Rows from expert 3 of block 3, named by matrix and row number. Rows with one number belong to one neuron. Each number is 500 + 50 x the weight over its row's rms, rounded and kept within 0 to 999. All counts start at 0. Numbers have three digits each. After the name is the row's rms in percent of the matrix's.
# gate: expert gate (model.blocks.3.mlp.gate, 16x32x160), inputs 0-159
# up: expert up (model.blocks.3.mlp.up, 16x32x160), inputs 0-159
# down: expert down (model.blocks.3.mlp.down, 16x160x32, transposed), outputs 0-159
gate.18 103:413540438477446490514580514601519446448524537487540568424535476556564533505444463390481510480472563489499495530593485524493482518510570488563485483542495558492584429492580404453512494527555373495498540464585452586563497508498544490530502519509537506488476573450537447493542490427532572563537385565476502479459488529505433531462484447444506388633463535455425515441573570525517481478466444442550560497485414465522479528501497493548477603505607430564431598463510494547477465593480487
up.18 099:515476502468471487509539479420497491581409593515404438489499494343486499436520564466483465503497519506577505518504494516466520531453493516526467491493519480478445472533416597530540508510473536518535535589449454520534560545489494584555512489524522491511524518562539541514474510495542461409497601484488551435492543429503549578575553554531419484308528502487528456570565493505483479459488496560536467559577557479521539599450455543462500541438374486546428305503537459481434482474499526
down.18 100:472507468534559489485516623661499465525433466503408497596496575472441489603488481417477514554501508511554488558491554529485547503565527561509523486532485580615527478483546451513554475447449587559623528442457514453471514475476486535576505489483522429456519436454446530437542474461501491541527532555472386529498469538479508597481460472550495481470410464425538470544472545507402507460560491510493453581589474442537492551516518595549492568460487547548386541471606492497487586580502471
gate.19 103:505527490517619541447600454574590556526483474565475510584464530553476537502503540515556501405487546518579585523477462534533464477521461505530512452541493620485529519517461590480481454500455548432487492509503505542513439518600568557458531464524521431595593557609560419451531519498584461639438428496493503484480586492491430512493554516456520593442587483390539512517540545503522481491510574527485520425566493430492479464478528526453574366481506451435541511484454522463527481566531561
up.19 093:529552468483471546417561428622604604484529563538476541641525537587490518561509603489449497487430526464566539457540501541541397510564521448516551434483563570548512579500546497539453471466458458466532513518402475538565492499545518520518581578527484528438537494574532480569557536496577488594514416517504509566542531488500449522481554456523549539475574540452551541524495533513567436541474562538438477551553522435467456516466420566446494455431548437366531551490469468477541476491542556
down.19 095:503547550455403569525490538526486561429512572506463469492463582483529504527465374472567528458532420463525597572467561492489517502380486395516505592528520552471477416506494422485548543507480595426441544537565516530436449495499491534492419417437548609472510378448445557512505545563407439443440551514570443427561439467507459520524510511478491474446449434467426450542538559447491467483434530545536475428559515624439507419486494519519512511441504535537531470550487536521450515467529523
gate.20 104:605495454415541530461540505530485547360463535434465553465539477468529534503430437459399485532489470509556497499345425465469468447586485447516533571477518410470433411525558477513496565458509501506462424499496492631449484497428489538582541486520565432443494562572455502561528484507434459467567497479503481508508446441545444557500492521489478486538537481481573520437436491480529444448452583503523516449521478502471550596547489410600520539566552390523453538511541512450469409488524393
up.20 099:572551507482525480502543466515504440349479471470493548475499470636509521605448447432437476480503502539539492537422383475422513533574517419614460499509514467498535476538510490500483590438487462453472438510547505462449470528542429468502515431539467449443495522492505451610467457494364512394523486443389390500520512481558529427479508499472573482472500470490565478437473558514570496562439519439451520498549442488459463599503491487492508574619473456486412574511452448515448496532567495
down.20 101:491512571541538573537512477501519452540610540531509532503425431508467520408529482461556472509528491532444522459442505513506560535511474462609539334543552466561594475510509416477500612501541430484527515523526532439526413483468515465404515478459497478514505460523529451502512483509459477459504483490342570471370446543446508488583433457478516529456514517418600479513564482501561559474428466468448492463510401453530394418483502581496497555580544559543571557479516484488427506504559429
gate.21 101:460584509562505501530520515498499554498529478593448503498471426532503525423423499509551479546566506517518471550586526443560464419468510488550485568475459461478512499525480482520484591481560491483540434502513469509459551467448468492671520411522517495496494579507390504407548489458515552540489486465425446498622531478543479439476518562488452481580389488405553398396520410483415462403496426446476464465513484454563554549466490558608518478515454511538397408503482484575521458546453522
up.21 096:531415494475527491476445484498467410519469548422530449541532542416503515544562539513420515489468510461497491479439499543488508518544483507456503435513545520507506528484514546504516431519404469542485585520491498514503447513539523461364477570480462520516531444471651532570469532509495464461509482510563612458406459527441474550603496453476510566433558522626495588553529553513549641532471553557539506499522541547408420417564486435368466500452479486446612540492464503393518514445530453
down.21 101:610497441531436444473528518558496467524566497552534459482507585490510466470433552416515543502480536480591500442613555482507541392544551448528514485414543502445492481513545599509474602503535498482443413558559532449518443525489526488497501498477534512485543588455548505564429451525523545600469528452388573523510431548506568480530459525500542418537453490513424383533443453532437476408508545521581467474485379488482383428491507495535529495521493647536524564495480498467488467555425485
gate.22 097:588469503492526467586399444395513530542472562521473480442480401388543510535428575513588511509533448496519505517486529557416491463518603642467469475491414508474534531452520525453517449542537478497569538422489528548504523482456517481566561462396542617449399477507495492443494538446451501563515457533506493450502538443483430499518587527552474522484396496547516447570521581475569558423488567564501411489477393556541572555521510496554520584552493542544538416438503487482505518471503490
up.22 109:431451474477493433432556481457481516540488522529481488479490580514493527490480477435558369489458444518516523452511490519543539519486448479576477548471516542490603518490487504497513552485471514499467512532559576411526442538503587550447481561597510453527474516506463516460500482510557451597516530459549380467549525554516628415672475554465536395511702437490415509455457526546417487562408452449551547525491513553481482456579481554493508441500490515524467538513467526564451497576512496
down.22 106:466497530558509501446481444460504436528535552488563468612496473495500523375487530413511409437524481488439583511547517462475425501406539564438547527517574407533553540534517419511511414575476500461606420499498556433623355465453515454496482488514525501496537581546521463474532462452473502546525547454387458506350404565504430526507542449469473534567516479481523456450501535551531423490511532544506508486457529540464477408461506433499446539408554489497522535523510497385483494523498538
gate.23 100:534577526437576570498433445592475539568477444434567551576507498417482419492556554528445479435530512528499488425368427507545478474403378544484544520484410414540485488559468477563503529516441487554505524473501473485456460498427560454501510485419512510483495498441454456399481461558516543660412561457523561554502521481487393437506544509485379522480515490469545533513545488541467518518411473576507457486477519495489453470540510551549549526517520430530531408484510547516501550398418509
up.23 095:478552473450534473543443457475449458439524478397586575437556512441472504469592590482548460569479516502497522477385433539660490465443466518464497568586465538527500561431387498586494462450466483530505500515581479533474490558501567534458457457473466559536511555482410479505507553538514483573478431600439496474527497568506437499499500511531459459492491475449504571466485442473441599467438504496557518478408507517484561479579566483519531538529616453509444453468489520528499553347440425
down.23 096:493552519484527563511481487531462469518495514462509496373468542526524505504360479394522509403503466518509406420423480428498462473420512572507488559507541600465495582515469501530445487530472438495513463566462493502438507453509535532578514538515558457492544513536520544570511546485644418460430517469455470557533457525492467475526380484511432512521456531468483518403408511599380486429488508519473439518434458481423430515586541521493465450475558509554486514523439649492512393456489449
gate.24 104:556437459443496505546488458423589445563499517446497479450422472456551455550469511501464543470576529488379536403528478481491530498545471508509545445461491572489503510476371410498453449508455561524524467459477516377478483499460570540374451573548481489480474442550469490494592529551469454531503541438553533497529547423510484481380464500474406542587516521490472519539547607496570474461620533608521517562516573541481468491445522521543497574574432532458519596490479533453524499604440490
up.24 101:567536541394521434427608429542543453536489504517491530641443472593569478471518452442502535596563487464534597492486513510464524452529457515478395462572407535441430383509566421516483439537514596531488481430512399521453489460517526579522451452554449500457457527514480441524470493517464452426506600459512553540561550419503447509394529430530531531515612491518466519463502501424564431394497526483556540491573491460540549465462536518541463540491438494471485556545523520510494515535472481
down.24 103:482520454485529466530481480479449569472496427500469545445554475496499448438505563509492446313463528573607562465556503503511464496462487487540483498544492564470473513443429549466552574562529625544528548483535505560552536480480479543611460561462453541550617554546503526437496431558504416475517509519390471545549517499492492476454549465447624539509596500531533620453460467545517527564574516513542481526458493432493426455569474520615525503510573531513378517475476551522465524506423487
gate.25 103:488467472550450538467464471490494474489486460380505428461450463506455533486457496529504454465603421503514525523506500530496580489542487516462536666550559497473520464439495409474484425483437497506419570411540512546543542517440480529486465508567439542513429520432541447574536503565453461624511504409504480505484558459445415474474382438510543438545526499494504662466486433474495470476441563376533491474506432549475458465488469494617556530506562430456490411481512518446480450517453575
up.25 107:441481467585437466501480465509488518578467570450577412442416474524408548575456543513475531496598391495515449518544470501528475490526537429511467644450552508483517424469555499531524492504582543502498535455513493600552526483496531507460499500557434454460498538396529522567610537516555430474553479456475485528523527468470540526420455488461570476577538391509481522513592458562521500506511485412444501547547470634473397484503446573520509572414622468427488491485526508461481524456470571
down.25 102:582574520549555566447533583575406564499553577555464520502472491434494460509454488520547464538470516449528582505596444516457487529483500555387475543446434498489559548531489542545610538533470424500433503527506520566473560430530504438411534500523397483541529532466486580456470557469467467522568595507559485497459567468510444484588523475473580496518511398512475475475432471521495540395507508507466505567442589480467459532503552437410628472425523528370533525547521466461521442491579477
gate.26 095:527450520532500481573548520562477420557504509528431473498500486607499458583512491484512438504510502484534499523566495507476555575544504469552416433432573525429475451562483483470498434459453431470489519543512498596515489453489485581476432400497460465488538479456562511563465507456518506569523417420469527370550416498463539614585515524482447432530431441543429462526547461464475504379544480401521521487471501439592515497474474531565488420376559476435419524516490538420420587516569546
up.26 099:513420460585465493604549503532469423521533576508509511497527461510502521614497502550524478496508531523509498527515531483406526597586596441574461476464634529499514472527452457395490360479541453514512496549480506564513511495511491533496410517476494435515578487519547497570394539522529505500507495471433520456532386528449449614601466474545463477542558497564492548584586488456495450469522438468504499504487597486491528503505467508536522423401546428447425491492560560498401614514551547
down.26 099:521471503467527485543509498550447463507442484423424544476502515550479514553503504471422476580503560486548519497556473488423497438472476522476486476461594447537488444489472469510507571524561515603516537478523491505496577541529497465616533520501494608395486501531485480438474569531439542557531561497584476639492566509478508456481488545459593507503509491607383446466478543495586433537477425512507524466386325591503550562506488416447538566496476489523472597480645523505508491464466473
gate.27 100:470370447563456428512477526482452481476518477511485414409488496545379510500472543417504472372473442503525447521484517508475551491507487543503481409553491460498518409486653492510516530499585433450541521470527449443511610462480520494505470546537502550480448409528449539446451493488530560506516539569552508518533447482395574510478499472492429476540455457481497563518599413456561523532464436496467486613609490577563580480500495546528497551501526516506497594500563597429486538583433560
up.27 100:588536483483489447433520471491590512397535477537393548544526577619506456486413476465532547518448545455465531480462457518537515454504540413535436368508387538527400418473461553448499563458547518523433519472467407435471535462587532432460564506535386513443446511577520550527518547515529439505490529451526474579487465473481528466558525487468487528481544426455528517532471540455532473483466551428462493429494496438501504426570572507538469518439572536496556575565488505549551430608515408
down.27 103:473463508465509449502500488514447558487494577482554456407516578536504531512455491466477499630455541455499457522471491403523433503466474496442469461446611387566567499460456569435488420461455452487488451435487490503512456528499500505512451497567469468490623433451407487399535599502473564511469649506544451561503505492539523517469575483585481510471579523510406403502478494584504555585463445484505524492467537502497428580539449564572570480593433551489585503505550436488496532554502430
gate.28 097:444566465544451541496465537453539414431545349487558554448579585556532488449486331410523460547525529563510475477497420491476467434543496471522506565436423421514508441506611516525474542464482499465476532527512587502452545468512468425552540525456470476485508484506480603483454498474410547528473448459359453551503499437463486500482480520549537468558507491436554505528554517551441534422444536517500500539589416592522577447510478503471443603494533520410518444497489445455486445507513427
up.28 101:482466464609431517562427514533459455502549474441551456473476580468467440594537389534494426467412571577467454487506529488439535484502497421470590516456545473517493465413503530476469500459573375504373435439497587553542613505542501442431494507496467504469452449483423564472525541544427581476499537456539457544445484477493447511474454484511499506505500511381472472556613554507507543518430393458547471488533458522601483423506466432540482527500491533475555492635540495504524544473491540
down.28 093:519495547531440592521501537452436426450434424553481415535472411510474466452411484528411517514493621429559444557569541377457519478518521502406500426435443450506392518539456434493546469539431545453500413509563480563497505555481540438486480496496554436487484479490458602469514544285527494409458504566502529486456577512519527513468474514521509500480543503460526433541475491446540499528489552508511520499455508463447471562443549496500518439489547537517469452463599498538462441477394556
gate.29 111:561525544532513484467623479553432420496472545582459493494519474525484429432457543555452541571515440491360443522561402386452485499573524554610501458556566471512453428491597445516480462529529534551470466507523441608546522487473517503609522502537523451457457518448502552505396488465447540511553471518416483559546531451550490555472513455516570512452469490537518521458539440498482416424508553486511432559498552491524494495418496586532419547441541524464537597436565513395447487514503571
up.29 113:574521513549508486528533563528436452521481580539537500436553587583491471453502559544442568562448559496396396467533474424448597445564496579500529422519497515550427407552490505490511445558575563516456503550530538522531535514459471460531460507488544498460486536480450504448341445452504603472581508522573478511514525496536534549431579453534499592495435453549524527549586435503551474482480517533485523610519573557591539532504432525487462539449515597434554598472496580477473463476493492
down.29 109:476507508424500467500565476457479450518592478565522420492501486548466481398490503468548514499502508437440490533473520507590515461510458546564537444414591526490406532475408477489479410483589585488545499527485544476527565523647464496497494502506494427501416490426480536504497437542621576435372569494441422518554457472546559486513324464559521480495519475496468550478570549483500446437505404472456587482488440509476537593444492562547449530527535544469497513498486407521551500523544540
gate.30 107:540602474576490512496501501452576450439507561498510472584541539485433516516461465475504514570496564539424458473453455455405503496407554502481565554444503528473448449510491506549522402475556546495470596538470481539574538442420460569452453497541533491560519424410407555476435489490532395486471448487450537480569445462442681486496528427495505489566506446411497559507434470531415398502442463500567493445504423495499519512506506592542523553480488536502465429434497606412460489499480470
up.30 102:470457503431521531527533442485501411556494452509400583547516457429566530489470502437455492487569508591536494559551559521633507430497415448468460448520492499500578572444564497519472571499507458494471539494436534530451491520489509504485567634495515537449458479503465506494510540415488568467473477505495587504543407512507425546543462508490500602437464456528488454486517502511543584309475645589500436496571519523460523441487491557461467496522456412541441505510496411421498552436464488
down.30 102:475521526502461504593467594476459569523480504497468502409466472509487505369518496484530493442564512455487531491572476484473536321548583380474514515570398468416470472500489489512509384465524514481459619574429521478449556504559512421512452605547539540494447566450459473556527476485504452480524490434476351518465547556497470577515439542564463553518440500558549526508482504545473435531498460472492450520464496547533465464470492574500488518387523531532501531560467561517499446503624431